{
  "arch": "dit",
  "model": "text-conditioned image diffusion model",
  "dataset": "photos with spoken descriptions (Open Images, Localized Narratives)",
  "train_examples": 203450,
  "image_size": 64,
  "horizontal_flip": true,
  "conditioning": "text",
  "objective": "epsilon",
  "cond_dim": 192,
  "tokenizer": "word",
  "vocab_size": 4585,
  "text_encoder_width": 128,
  "text_encoder_layers": 8,
  "text_encoder_norm": "layernorm",
  "text_encoder_norm_position": "pre",
  "text_encoder_activation": "swiglu",
  "text_encoder_mlp_ratio": 2,
  "text_encoder_head_dim": 32,
  "text_encoder_fused_qkv": true,
  "text_encoder_bias": "all",
  "text_encoder_qk_norm": true,
  "text_encoder_layer_scale_init": 0.01,
  "text_encoder_parallel_block": false,
  "text_encoder_inner_norm": false,
  "text_encoder_drop_path": 0.15,
  "text_encoder_positions": "learned",
  "cond_dropout": 0.1,
  "norm": "layernorm",
  "activation": "gelu",
  "mlp_ratio": 2,
  "head_dim": 64,
  "fused_qkv": false,
  "qk_norm": true,
  "inner_norm": false,
  "patch_size": [4, 4],
  "layers": 8,
  "width": 192,
  "positions": "relative_bias",
  "residual_init": "none",
  "optimizer": "muon",
  "muon_scale": "spectral",
  "lr": 0.022,
  "momentum": 0.95,
  "nesterov": true,
  "orthogonalizer": "newton_schulz_5",
  "adamw_lr_other_params": 0.00082,
  "grad_clip": 0.5,
  "steps": 11400,
  "batch_size": 64,
  "epochs": 3.6,
  "lr_schedule": "wsd",
  "decay_fraction": 0.2,
  "final_lr_fraction": 0.01,
  "warmup_steps": 2280,
  "weight_decay": 0.02,
  "adamw_weight_decay_other_params": 0.05
}
Rows from block 2 of the text encoder, named by matrix and row number. Rows with one number belong to one neuron. Each number is 500 + 40 x the weight over the matrix's rms, rounded and kept within 0 to 999. All counts start at 0. Numbers have three digits each.
# gate: MLP gate (text_encoder.blocks.2.mlp.gate.weight, 256x128), inputs 0-127
# fc1: MLP up (text_encoder.blocks.2.mlp.fc1.weight, 256x128), inputs 0-127
# fc2: MLP down (text_encoder.blocks.2.mlp.fc2.weight, 128x256, transposed), outputs 0-127
gate.177:558576435435570538474530511537341479314600563536599492506749713605538542534497429633450436465381423578410431450606524461462438401536582545476649521518568525458519512451555698599594512491377440516639415486629561535530384433432480456609481489418542531663410469487595470359289471533482412272444444568449375464535415433557477526554449419462494502457522546397477415563381412454450471432607
fc1.177:464374578587455439497440488473614541664442453500381535517255319429492469395493588387521498530540563445592581517387408547560579617437434460498343507488409446551495469555497309367379469499597560516339568543378444472442600542576513530366546495622425427341553492505368580609736567440554558685527568373502534578512559540477527523434538634541490455552461376578543591532675605556526553579389
fc2.177:428428546575452478517511448399538617655356464495406472473332384370542403494457600351557498541556599505610560539496433462513539545531468483528311501475475384565479503533468387404434498470555484460353471517447376511451558484504500609426470571523486483380574422505473497566634509471535565668531581426497630517445514547464643544497509382489499409518414426574541596218597611547436514538444
gate.178:492434347400392450601114551533412564579551540473666464493437656680531445373592649346532529522596426458633488386521492484475591315531539480554486550622569514406553656416402463483570456381456566533384457524592471587545502507475501416595587495554619452530507616514432336576432500613606642412463491495447691528497446673489636504484435521508572346453426485528449598452370614387498498489582
fc1.178:577566640566564499407857422449538473424441444572373545503620373401476575638445317699497454546402591589369504593472451611547420738519493549428495461371479481572465294650595579513409566624525519498598563527433568437443504443488516565418432468493411517418461360497545666465568557414463343567477548501534298492522492338495336575533626519465487633555584531444487412444674396634463514525434
fc2.178:541567602554525543399840448486480410467397498521394437584665320430461492712449373669534489589391549539250418548475525497511401735465425471469497464411461436516456282608552524537410509561526496506548489532410575494489493518504561543335354535485492472465487387486502564443574517432413361599510534449499317526439472303513320546601513535477410718505508471516493399805590370534412472468495
gate.179:571434462507443446601546445479493494555525475459516473495521480407521512462460498455540491587440565491526604508463409511454580515453547463483488511490435495601416423460513573410480500527506447505502472417518482503445562513529477543530643476589454470514458475539485518500463497482570478331472549547506331506596547498542502634565543493503455462553511482448507518477604571545514469468571
fc1.179:557410436463462478562520474515487491506500470471518463533506462440528518452473500457518476543440552485521550508459461507434622543467538469571475539475426492617421439490467599444477496517494466479532465400530483485468543486512471527508624503592449461500518470529459520486493492467565480330501559562527290514607544529543540610575530491491464480513549443443532536491611586518506480468590
fc2.179:474417566553578531478511517582429527558554391522510554513500512514408476410485477471469477485429570461537424566435384499481563464509590622431493539401536559540473425491437478451457478499527458389500486524503413517420512466531546506519709559493435407451452471493550487431537518397509480292509504496463297511564568432445416545544441480433438450535492453393547478401558588538498502537533
gate.180:531522541500488444544482538536458512470508522512428577490536494488552540574554495472469518493411518511478496520480554485505504517458496513406387529467531492461507570604497485525537544510486464477476460475438486486429485481504498524511455475520461535556430481528492545502496517531500465491569474474454479449508480472472591515549491503535527535460520494486503468488534551488426484476550
fc1.180:515532541484516427547485515510492530463507519469449583469521480464502558535535495493485501491428528512463479503443581480538508535463492533432388500496526498432515541607508505543536516526477503475468461478466522490436472519508496471522467486526452521576425510516517559523502479513505455500551489465441490429501499487472591526528504491523550539450516502475505501490508528467456495493555
fc2.180:529556512460523501526505538538517537505502486489449509477505528517501531510562479474445504496428518492476504472457485500519513477483438503465358481490501528481481486575504496481526473463499487531500475512415518522480514541483473486525493473515453504541464519508517534508504519508494456504521474473457503471517441512442584493487488487484520583479475529536533508414528552516473503470523
gate.181:498497503502492502499502499500502504499503497504505509494505496498504497500506498499496496505497505501503505500499501507490497500500501500498501504496504495503499501500501498499501499502502499499502500500501494501503503502504497495502503501501502500498497495494500505501497503495499503497502501497497501498497497499499501500505500498495499496502495505499500500500498500502501497502497
fc1.181:497494503495504496494501501502503508499498496501505494504502497500504500501498495502499503500503503505502496490501496506508500505498499505494501503500502507498501498503503504497502495493498497500498504506497505494494501500501502489498501499496498500503501496501493504501500501498503503496507497501501505504499503498501500509503498501501500499503507505499497501498491503495494498502494
fc2.181:498495495502502502494502500498499505497503500503504499504507499507502506497504494499497501504500497498505500498501491502499504495498497496503497505500493499498500496497502496503499496499499505501508500502498496500498504500502499505501509499497502497496497500497503503502499497499501501495501501497502506499499501501498506501497506504499495504502499502500502492503495503496495500500498
gate.183:460509537489490517505498507495466471505465481500471483546525494457498499503547472498523425498543525482492534528508493522494499496518476537503485519525523479523489483509504491510493566492496520466500525512513462513479465491495520523516481497462512540478483488529465483487489521516502493478493498461502495533510483534476504501527483457508494500496503504497522509506492482511509523523482
fc1.183:509492458504511528514506487503525514505480494481488504527499521503477517493515506510506438482521486497500486491474479535497480477488485524471491528509518552496513495491472501492499491503501532495544488529504542524494523499505509528482504495499495493501500504514498510523503508486492505503507508462461515502515487477484473501496481470484506504480510487495506524483497486560497494499457
fc2.183:503503517498510498492504502516496500496495495499499490495497505501521496520498510512485492495505494491487512505510507499502507488501499496489493499506497498508508509502519485498495501513498494508500503507507490501511504488496503491501494503489506501491491505499492516500488497504500492503499500480490499492496507493496506507507499506502486494495503500491506505447507488501504514512501
gate.185:493484492493499599487507490453505566526491505501491477416495507491538435505471494492506492541480498499490465440517411466510504525463472489502501539489490513493487474527507493503493477587502471433488466541531494476554481522608484514534496494478511485475503508484511518502492434461479517504519488446510504519495562499509529570494516494515497512483508500519512512514483498497462484451534
fc1.185:484484515476491629487496493464504552514475510474509478434498500496539434498495506490525482519492509518477461448497397451517515513514471484489503485499500518473488490549486520517480506553492478467496492546510502500558507498564482532547512476484519493494488502493492515478497444481491521486521505485493510499497516515522555576507525487490485513474529483517511526507482486525459502492500
fc2.185:529491504505492505502513498491462524505486442498490510452466496508502470498473522533502503493517496503475468493529491496507520500494425483464505505554515516413520545505489570566475508533486482508490494503487470499506469459502485542534511494496544494458554485498507482478514508559480510530520518501489481514508499474488540537522495507508479500496504420532510524566481495524515501487517
gate.186:432461499502477464428554475484510488506537450528474643554466498572413509568497475530511483431504495452491591495561461518489523478478497490428503430484478450492547504478546447512574527520513510530544513548533516468542504384525449492472528479530552585449432505506602474570531541377491563495446493518490470448520518525418505518488424651516469513521496541457523470489510490567502520398580
fc1.186:486502507524496457386557482493503489483544468467458586553501461528420513504504456549504446410505491458484565474539484482435476467539447524490526404439421430494559512460535411519540519548496506537545544519514574439553537412524457474493512526545547601428477554508539464539538567431466550500486528485494450503542512536412533462493482654547508475516508563484477507507479506487536490419569
fc2.186:500559425485488455350552538482484505471524490523479474538549437538342554553485505532508476488501448464548543414532501500490508600478397513448547468531447496467532525510549413485529493546545551564478557463598542455569605424519417485467497485502555608465426495509468454573616505447443576457472530473465451475564543549277527561449459424483495408505512547657464542409446566554540417408643
gate.187:491503492496501507501499496506490496506493495499495504504498510507506500500491506498501487497494500492501499511497506508511507498498499488490501508499494494500500499504507504497500506495504499515500489508500490500505505496501503500500502506500503501498502490490500495496504502500494499496495502502500511500497512497495498493499506497499497502494500503503506504495499502501495500500501
fc1.187:491498496498501510501499498508492494507495499496498500505500504505504502503494501498496488497495498493496500511494503508509508504498500493493497508502495495498501503502507499503499499497504499512501491506496496500505498496499500497499507504499503502500505498494501494496503501510494499499496503498505497502499512505499500494497503501495501496494499504501506501498496498500497500500502
fc2.187:502503503502501502501500503502500498499504499502500499500500500496497501494502499501498504501503499505501498495501499501500495499501499501504501497501502503501500500501490501501496497501495499497500509496499505499502498501498501500496495497498500499502498500506501503501496498496502503505503499503505498501499496496503502501500499502499502499501502498500499501495502498498505498503501
gate.188:398524506453434488494465572434716440635618433606482463466476514475445610485392423662485486605491504507546505554440492498426441488604470536479453577425458541409529489546451383437613552539417482524487488460511371422610606592477498495546545396468433401526463464428449514556566450551500472420580544499461382588486483424556541506523484641502641383452568518543441416547479519598455497513397
fc1.188:590473436554512551464510456577291527385398575407518470478542465569498443544661590332527525463469486484471531534562516508524565470432503459554510466533546477598455479532554601481429468396597575486523479623448632536423363368558503480476524600513541563513491492601515483366483547458503561509460500493476525414565538562396469538491590413485385588462410433463518502482568527418509573429613
fc2.188:434486535556552557514443569524310539489461552514502483517556514516479472482532609296505497503496510566483549521519503495512475517478513520574497510570585520564501512513518569540408452517498513437576526479540645556484454442511485496402430509514494535476496513560542487517430468396499506506509443517476566432571467516454509563520479494518419590517428395424571561253538470468495537539598
gate.190:507510476479488536518511475570487503523504466505464510467480493468460411539498476503484418515519491514484473479489596515551528497465465391488470443550513461514493496460481503484504518529523542602520502518485471482508526482546565458480519503494512527464483498428503513497510531488484498523499487538488520533503521498495494504493570480489510480476531511483536450476513496530537469446487
fc1.190:494500486484488514494504481553518529504498501521506510475500495479498425499488495499492432498513503498467489490504583499560508497472484419476486455521496485491510494494457504492495525512519514597537492517493455472509529484526563463490510493489505512481481490442483475494508531511500507515487472533515515522518517488502520531498541506490511509479517507484540455497525484504507491471504
fc2.190:503516498491495508490492514516497506515516525502482502489526521462470491478476512522509498495516494506509482490485507499503482496509476452497507498493475514521498485486508507511480511511484509478499511496497499490513488547494526477476482489498487532490475488471481470495488508554494490523517529513485516504478491488522514510486488495499478497506531525489480469418494523518522483495501
gate.193:565507526528462526496524487560474546466518506602512530467499502566535546501559484542497528499474475548528540568496412516505487518496498365605473535489496480476511477496522492498472458410542459482520521612513424503475478496432518494532516414534509538498511470519471460514490523442499482482543504493468497524467550520510484423504486478526478467543554496496426494473515472498497340495487
fc1.193:532505501520453519490506482516473534464528553545509576472466503528510576492505493540515490463506530535520524559483441457495480501492500381596480562506488511503500485473482470504522451437500444488490491575515418547514440492417537486444502426518503546495519477537495475499486528514508494505543494477465501546505524538501470455507545488531482512533549516453424529507501460462503358505491
fc2.193:469444448534437521424541377512502508600480508462531539439481435452545570470496526563508509473421379515445551603387542489527520433493467435564525499426529592465484469507545550617604409531574399535489545459506431546528453503512527549421575464535424489510476488529423663490501511405526515571537464415449456547459489614612497522614472535442526526468523583493429586390484518495446480527500
gate.194:473461500461493483506578514520476561529448532604486527542541427462480473500468476512474508433432465467492441465499438499607458477538542513564492576571481401511542496445460540508527493550497476473478521545479381545496480531513459526506484551491488426525470544510578460518542535495519523392533519490507509452444443542469501480493488548402482569531521483529532509473557482506515564498492
fc1.194:475454484478481491518557536532488586544456539543473543522549424480487491486476485538495491420448469465483437461480444509585421493500555531570508541544473441516531512466460523507518484542489507493454481538490425526476481500490491525499473539490480382520472544507548459491564516524513537424530502529508518447444466558471505497490503528422505574541551481505520512480529482495524569513500
fc2.194:499483528474476495530556507488476537512458550499505495531600448471503483484521521520435509526454442507497506496441550499503436468495522497495518506537486503492531514498491530492527503508453492484505491496475487506513528514516450495505485536498509491480485526475553477458507511463489508494534556509493481496437515547466519483497520497500501540490499501495490514407497488486512510497479
gate.196:531544490491483490507479506495603531498525519486531505494485503427528481512452483517528538505506530504514561515479489503488478490473516488475499537474497530504532519535470508548525534462462462495537485462505433498472497506468495456432473485508517506494478497499525474568483538448533524480476511579509474522485500524501513447490479460416504500468488455573487506506565500534512495428513
fc1.196:489460526485542493492515507505401461514469473509479484484511505559475494477519513481483462479465464529501426488539514524524523524519490515531499483500495485502485495483511472475482451511520557511479535522479543499538507516500482527561527524487484482505526507488489497426523475527475471514506503440481514483518500491491485549510502541560487500540516533461506513496448521465504508579510
fc2.196:568489516530518513510492455491507475526470495520471533503513496510507439466534457514463491488432458508498474495545470498511477474499512511490503509444479465484508467482489469455476544498471498489526485482515522494466517499523494524476543499494518532478558483480507534448542484436385458489525509446486524448511511533538512486470504483522471541496530453487517496451517565489534505468504
gate.197:519469292462524542488478462517382556496503671564623498487518555316591496341645494586488534379432659549409537545536533476487495526446584714469479469815590419380557473490506429300601456439365604575347401552428420450493594445482326425635511422372543606375436256496479483531513556481505524683431447589409411544520642373510429510499548565409312549517522520509551506593601546520507499595509
fc1.197:483533707557488411491570552405560421532512367434430555446538532632474513643401467378599440699557339425525452438417397604423426455511497296538533639193411579565469554491489583668407540504596461489599547508590557514496468562561765549372510559528450431551477688495546503455438432429471506259543492542623579487484377612467621533420453430529710452511402467509453447580373409488573424434485
fc2.197:551574696463464443578512558403482389526468317496374582548539543613486515657403517403570515608515401522448421412447470510517497460500426342525544557225381580563444500444557582644380573485644353607557550493533527504519486575518679498402466513530455497588537736549548505492430495523473492347503480500595474482426482615519610492461462509539709460518473504441476468194440462588520460440490
gate.199:518507781433507420591262636480446680779523283540518482459587420669573398450465624672562343764284523302565514520591481580344587570441627586549763452363334516517466588461519588522594393414604548426616387570388501550527689544527454549463333582527500621473434456842519244647386404669506591836580535502258354357580378408551337508480625415455560523454532479372501337372402602372396480416519
fc1.199:474512138600516625418780376531579343180459776566544548498358629362425673550555352267423558213745489670500479470421543500706356458576402497519158609615666523474568432580458399487405581566346510529417629462706594481493289433491545493543674337476509348493504579107424840279610592229550391073415432484737642623494570613427755596468399658541495438591431523678478718482664398721668437545529
fc2.199:451474257528470487455618385557522314238451661497445552489463616412393624562535416354468495313707506629447505453428536493524389384515388471484213627565619533519499382557558377431395606501366485553411567498610478473482339474513519436498588383461447433516480542184459674405572501396526337192480449501617557514473557574387586508449469452542482414537394478550449615999661452617641485555482
gate.200:499501491496494529510494513506496513495491500499484516506503498502498499501514510503501482492510502505500491502505503509474501493505500503487499489502493489504500503501492500500495514507493517511497515486504496510490490498490501513504499493504510493510498496510498501500500516503503493498483506485495493500498474500496487500499501508489501503497497502501490513498484496512505497509484
fc1.200:499504492492498527506493510503498512494491503500487522509501498505495497499515505498502482496507496500503488504508500506477500498513504501488498487504491484510500504507488501507494517499495515506499510485504496512495488502484499514504497490507512493511500495511496503493499514505503496498482503485494498499501474500494487502500506513492498501491494501502489514499487504514503495508479
fc2.200:502498499508501520513494511511510520494492504501492522503492499496489510499494507500490504510510503506489487494503515501495507509495492514490515495491498487498493492504493517506517492491504506505483527488497506492489491496507497494487493505508518492495517495519488511513502506494508494500497494507500489502505487491503486488494495507509507496507492487507485504478489502505505485500503
gate.202:452505502449570433399505385547542532451471506436578511515459482545452518454490532515513583637606466419486568413513589568435364519518501412415473537473528486526499500499505509467502458523531538563691337686521555482425452515533327456466437504579531379464463546543443469527483545377561473524675487432517485582484494472486534586447651454434558479596487495456524539561457497396560474535469
fc1.202:527490491534437535572497625465428495535504497571455578485578552465574448561536466501501412404415510594516431565476393483587628493464555621597523485526456491476498508498489504542456533464456476450345640324456486501570560471460687508563530495469450582499510432458507545442476451581473510479256506561482524441539536522537474452530309576522465495400498480525411474559523480597461504442529
fc2.202:513468516507406547556402742460609512636579608519409501474565471454535439482555498575509495323373581572414435597373384520507598404502461614574515563515380543560451715509563562615416603461388410503276600482597523473648523416504674450613676553360457765525732418528583613420487503401446625552369562503398545465568501526484553436365432477579364433432546464537485343152533451514496527406513
gate.203:484495522511460591486446495475478542483451482493492545466542480467551440547492495508503497554502477476496480492528396451519571510474484532497497524461509488499523504516542477530534554524546516458559459540484457559518503534594525526489534508416528509450449472474499517458487473482543444502533516516481524504457536461477524536549470498501493498520483453490437524514471497544505474448521
fc1.203:426473526503474574488533488466478565499467490530544484436481510493495429526502514493501548514503520530534464471525447487488505517512525539478529528498447515440487472576502487461505470531509525491477431532491480487501509507549529466486526509473528504545535487461485477440485464445487535499541544564495483504477504491510559615508474433532533508461465438497491525496418519504557535467521
fc2.203:508476496513513480503511483530467520497532444510520494478435492487520476503460514546521497508467491500475492504501519520502486504545484513485500492517501486424552509547475535565490511516479538527491492528468507490546480498494472513504485514522503516475552525459480491479557502515489487512492533512502475485540496505493517556499497491503461511500500477489497520573465494487531490492502
gate.204:477521526495490474492503497492513494516499513514486501519493511526502508524512508503499488498505530500494498500486490510497500492499499517499519511496482486510486491494494487507507506497490494490505487500509499509515442488504484494479518498503502485516511510454502494503498506522490473506480477510500506502515499477490508507493513490515489505497489490508527517494510494508483502508502
fc1.204:514486487500513518513501503504489504488505494484511500496503495483491497482484499496495512500495474498496500500510509492500503504502501485502485490504509511489510502503501508496496492507506501507491512498495496490493544510494514504510489495497498514491494492538500504501498498481510518486519517492500498496495504519504493487504491502496506497506508512500474480509493505497516507498502
fc2.204:506474505503498505500510497502500493500500494504501491489497502492503500505501501505511497500500499510509508507501494506496505497497492491504502497493517499498503505497502496492508507478497499508517505500497500497491504501499507497495487499491505506503499500510507496496507498504502510488488514497499496500494505499501504499504499496502500504501500496500506494521500505505505503501502
gate.205:459473373526495534452517520589441561429529571579522498478488513431508500303577499601446478455453627517528572536512472495448479476515614606510455401744535480438528475494500415360511469481451577508470434474488444451469553437478421441636500495476466564435509434483510512559491504417545491632507443498409456558504558386490471487559521545415404562487500451550553539551520511504501505564482
fc1.205:522517605504463443459511483449520449526474455474453508514541477628489509668520505421516501576565404467499500440481432526441509516499416330535532610271435500602477495496457573608472544520550433499594533525505522560524489542495586539383540505528495461514482567496529523480454472586460523325462543507590538461486454587464576465441504474589542460545433529477368441518459507513461530415546
fc2.205:493529572473519491476485535528583504546513415493439465510497528535476553591436547474536499514510454490524441504453516511471509519543477407490518519379538528535480487518497542617508524515568439509519507499513551517452448445526560525476494420474485458535483561487519516472499487466485544408503564530539502452489431539461568535436505502536529526443531579457447482381450448491564531574497
gate.206:470502551495490511505497503520470479511506490514463499503494459469492483498512455497502476508515547488497516521520524484519475514504516494509487503510527459538477497491486503514491551511513513498491511515510413475483468496487506478490480500467509544498487491499483476481503513509483499481499482503543509495516524565497523520506501485509483515489497515499512493506514511469526517513508
fc1.206:526505462505504511504525507531526519487485505495518504517493527504484489503467547505478490480494457499497487488478503494506495484492499476497507510504495513494518495486483496486507464496498507513520486520491510513498529494503512492494515509512470487498512508479522509511509506487509510516498514489489487488494488445495507504500504492485507492493530510506506501479499486524503502484499
fc2.206:506500495488511502499510502506503498495497504503496501497500508496506498499499507507495498498490495494491505505502507502500510492500505508503507502486503513515511499498487491500496495492499507498499495500491502500495503500497495490508501496493500506497502500506505502497497500495502511507501502495490502501489503488504503517487494497507501499494516512491512506476500504498506497502491
gate.210:444516442501518451482506590562495522466420504547495511516520504474479460466447537509436509538461484466497485483446485499502482535474409554487490509483513558613469500450531549537514476530509567519500557517496482443634469494488546471514486466499541432500500505543450495538479530462528477551507501501527515413484496540512541482500488540512497494502540464504485524524484526486475461538525
fc1.210:450497468504492456491484584567510505483422524560480492520545531424495487482449510512475513529479478468488488467444495508500480532468421547478502526501490533596479513470533532542526462519535552513500533527508505433631461498519533450476498476515533441501496475539454499552484506484501496541504498510509504432500464534503525491487467533520500521501509504494492517518514496478496469540511
fc2.210:476412492471521475480473545460492500502506533468499522522507538527499455474467524501441504502504506508470508523442529510474468554501450556540509541495519472551489545519489523497499505512469521512459455473470515503536528507543546496454488553504485518526530539489472504511459492450511498503468471497541525480447446546529525457494467533529513514499502444486507538567481519496512469493522
gate.214:601500530600424487570694428465459479553594691489491523397650791421551451463489456325385443509326475431471572497511422540518465462508452557305684424594605542514639384565538329559420761580553521482404454511480516573472474457437464473401256429522338419589804215540604433476469541439556466525532441534629587539613600517511519509540535524501721370564360609372397441451597638451503532471501
fc1.214:385524454429538476453253552517570537517456354553541519612384189585514580502550554683659522514676553576479399486459593518423525596429629494677238619376398459425380640500527728476609253406440463529574539544534547445536556513584529519644724573505638576403144763465363578542507534512488560463449544504306430467431408469471481585469471512450321602539632385586581545448405404581472448455545
fc2.214:493610408444491507430370555528467485412524400508585453640442245517499566523493456650609516479591531538519463521415655489502615614475630457660327502395462508504380652517446659527560407395471464454562525498532473488515474505523566469576673524468591558486283706461386569581476505558410514487454579507392444524442479419443503491419513502516268589485576424566621482764451439502464488524487
gate.215:471516546498484457479502495490517476531477526521476510529505514527511510545521524516515487501503548507500511502479469515488485478488498525498521521496479485511484497497472492512506517483484496494508486493514500507518411485519477492460523504516504469531521512430504493514491501534492462511459492512486517528525500477487512507489513482525476499502507495514546521496524492516466492513503
fc1.215:466503527498472464479495500487522497527493510514477498504499511540519509522536483509505480504506536505506505502486485511493483479497504529506518516499488485512490502490488494515506512484486497493532484508503511518512433484528477490479524505503498484512518513434500505492505481527490469522464493513503499508511500472504508510492526496513492489492497490495534541489522489503482490494494
fc2.215:500549500496510495503480502507503504508499510496495514521506501516505501492496498495482504498497512486483485487491500491505493511507500523490501507517474503502495499501491512512482482544501504497478492496506502516517496495506482495502522504528478487503502501482484510510493508483490486519526472513508505497510490514491492500501499507495506493495508490494498521464494488493490473505496
gate.216:480553413428450509488504511399474514480459481498460548493406384537560572464502342391511535541544482484458435500525548501560510499476556408462581459491574522628632506480500454443456405371434487510526528545630465507457453455479521444392462557516524423372674595655513589488522520469468405499443536647294523563587509361496644540488407565540561545516515559400490422582460412592416486490455
fc1.216:496550393448445535485495496370497491519473462488457544476437366520551572489526368380516579518514538467508447528508634473573490504518503387497615444507550551636612543437491455418384449429450467508571472513584464490496459442427503463388518573456481431423758600696567551475537487472458419547456508678352487541600472388474662507464445518514554543497519557431545459478471478627433537537478
fc2.216:496535425485523551537452515387468505491427449513478500482455375545560521499523385394456498484528541487483487500438523492520459486467484437442630460493511503622625548490469460504463416493446460464480427510569479519473516541504506541526451617527482509427667612560571588487524497514498404474449590587377495500603516473483528502467481544494526524515446541474552476748512416537415469459431
gate.217:506509497503502494501497508506502501504504497499500504503500497501500503496497498501496500502515497494495499484500487502495507505496504503499498503497499496505505499501511506509499498496499502501500492509499493492494496496501500496499499491496499505504501493508510500501504503497500495498495495506503500502501503498500498507499499496502505502494500498497495497499504503505494498502493
fc1.217:507506496505502496497500504510502502505501495501495504502501501502500501497499494502494504502514497500498503487497487498497507504505504499501498501498499493503501502499509506506499496501500500499500493508498490496491500498504502497502499492498501504497499495505512502500503502497502494500492497506502499502503503498502499508496498496505501500491494500496496495499505506503494497503494
fc2.217:502495495506502501499494499506504502504501502501499506503500493494500501502496507498487498503521499501505511487501493499497506496499502503496499502508505495505502493497491506508492501494502505494500500494485492497490501495501495504508497500493497505499501510503503504498502501499503498507500494502503495509511504503492498502491503504505495495499493497498502497502498508504495495504486
gate.218:507492501503485508495504489501503498502504497522501508487504502500503519503504507503502499488500501506502511529490495495511500492495494474522496511497502510499507500488509497494505486497499476490511501521506482506498481501477504504494504473501500512499504504510493507491502513496499499509506502489490497507493496508499487487504511487510498497507509508502486514494498497494491467507506
fc1.218:510494502500488505496505491499504499503503496515497510491502504498504517507503511501504495487497503509502513522490489496513498493498493478525495508500498507498506501492506500498498487496500482491511505518498481506500481504474506507500503478504502507503499502512498510491502513495499496504499501492495496504492498505497486489503508489508493493504505509503483514494496498491493466505500
fc2.218:502492502501503500501509491506499507504498496495508500497498491483504501506499502510498497503492484503489499494495507501498503501503503497507504505493501501489496497506498503501521488501512497504493501491504494502501488500512498508488516494494494503503504502498498518503499499484497507520501494499500488495500498512509507505510495504499510495497505500500502502488503511502496509498501
gate.220:578502532439560530443490445527382509467494436520462535435562587499605600483423594474587473490492543469557608463531544477447428431519567415551633480292429478467520393530512577415548639387530479542417528559516428471520628441542528584476439449448454470525458395393464549503539556401573554441377495543416725512458483462418511484522479496633398637474456403499533519532534544541368519492461
fc1.220:550500521428606538450454486483428613473540434507500576519557582491537576462410631502566476435529549441485529384541566490532399414529556433464663458318480512476503416587534617414506652477581518526349527491522441467514616516588510529420434486479511462536445423435415537469524539394598511459410494533423690493462466446450442477495502487634428604505496397464572500519543537513397544514466
fc2.220:581531541435530524485450478521411530482476502495465482459533558514503596458509518487527521478510475496498545492466503494501442422514507490532553469380490479475509433523539541420538547442549580506422493498511484483514555490513490549400509497530493494488442423413490529469497482439537495445425550541489563500461517490496501449478515493564457548498506449543536515633536519484453497534494
gate.221:504501498506498492495509502500500505500501508509516512491504505513507495495497494488501488516507514494509503501510501508502504504500512503506498503493493486489505485515503499517497498501496512484502498500496495498514500511493502475504491505509499493492498491495505504491491505499515506499487501491509502488494491500496506523497503521497513499508489501492492500503502493502505497494494
fc1.221:515521494503518507496498495499498504506496504495511493493529501533506502490478482474491508514506529496523498500511491484505492511489515501495507498485492496490503489528500507504503481485504508498507497497490481487502497521494501459496486494492502512500506491498509494487500498507511520488491501492504501495508490504494493505499501529493505502506521518487489498487496500509525499516474
fc2.221:514495480500503496495510496507502496503510496505520500495517499519515506507489487478496501514492511488510506510510481496507496491494507499505499494503487487496502495518507489499503493498501514495502494496505483504505494503491492489507504496501500508502499512491509504498503487515495499492493493482500505488499494505502497513507503489499496506502501514494500486490497500506504499506475
gate.222:501492507504517505492533522554503476476486496525472463510490513540484494505455488493518460531529508514504524531496517533468495491504493501508496517521532491527528513473504523517519490503495489472513508481498461476457476485455477485502505498483470510483478494508466523518496512486478526506493504434485527469505514503498518585506442504507489516495530491529518492495520539507484512479476
fc1.222:493500495498460472507476463473490478504485486515499473497522477455502490537545520521459544501480494511505512505502485465526550461468519470506506467506475477484498496515500492483497532516515520522508483475491519509504522501560509527525488510549534483501504507497527516476513484516518463525496500537516510539477473522499468466494509457514503487516456535493469514499504457518503482488523
fc2.222:506474498501431474514512495491510556540512487489481484473533491524513486480534468502511501516505516557533489517437523501493487522491485503486468481489459480462488520519507506462510501520498503503497499495518548521523517528499504529518487488497522464522507492476513481501520515500505472472464494521530479504479500528489460443535517518456518543518441463504491478543488506485489504497515
gate.223:496501497500500498478507500496497498501501502501491509506505496504488504501505498503500495496497503500507507499505495503494500500499492502494502498496497497497505500498503488501501502501502505506503502503508508496506502493499500499496498496500504507494496497503502497504503500495498513496498502498494492498507500509485500502499501510497499492499501503517502502499497503504499500491506
fc1.223:496501501499497499481506501498495497500503498500493504506508497504492502503501498504501495495499503497505508502503498501496497500500490500494503497496497494497507500498499491497501502501502504504506507499507510494506507491499499502497500496498504505492496502504501496501502500493497511499497501497493495500507501509485504500497502510497499494499503503515503504499497505500498497492509
fc2.223:502505499498500497499504499499496498502502502500499498500501497507499502505501503502504501500499498497499504498500496500500498499499497501496503499499502502500504499499500496499498501499502499502503501501503504499503505494500498500501500499501497502501494501502500498499505499496501502500501501502500494501502499503494499502496500500498502496502501502502500504487500502500500499498502
gate.224:550481470513451519480502553449485459484546523491530431500461504521466532513523444482525570532490497484498492594504499469496441470576450483546507539500493487481517532543480515484499523492508533502496468560474490466519429472521516484524518524524526474510482504499499480529491521477526487504538515504511506483496505502484468567498530539495506483423460448507496418484512511554482508506496
fc1.224:538491441506433510462496527443515460506551502476524432497485504525470524509515465503518554537491510494513488602501501458497445475528469505560495529494492474495528518567485509472515535496494514518494473574490475471504431485544535480520492521498513462514481509520494459509492506488523470516522505487517506473479504500484481567510550524507482474441452479510487418481537505543488529506504
fc2.224:522501486522474499498489527499502484489497507507514492509494493513466504501502493492500496501501506496502485485530513511495486517494455492504528515453462516494520524508509506520487477501519502508496518497466506507485487449497505494571479530484504495527532515494493494519501495428565445506507482509537514495483490509489470520519489485512429474501476463507522435434510516512507492494499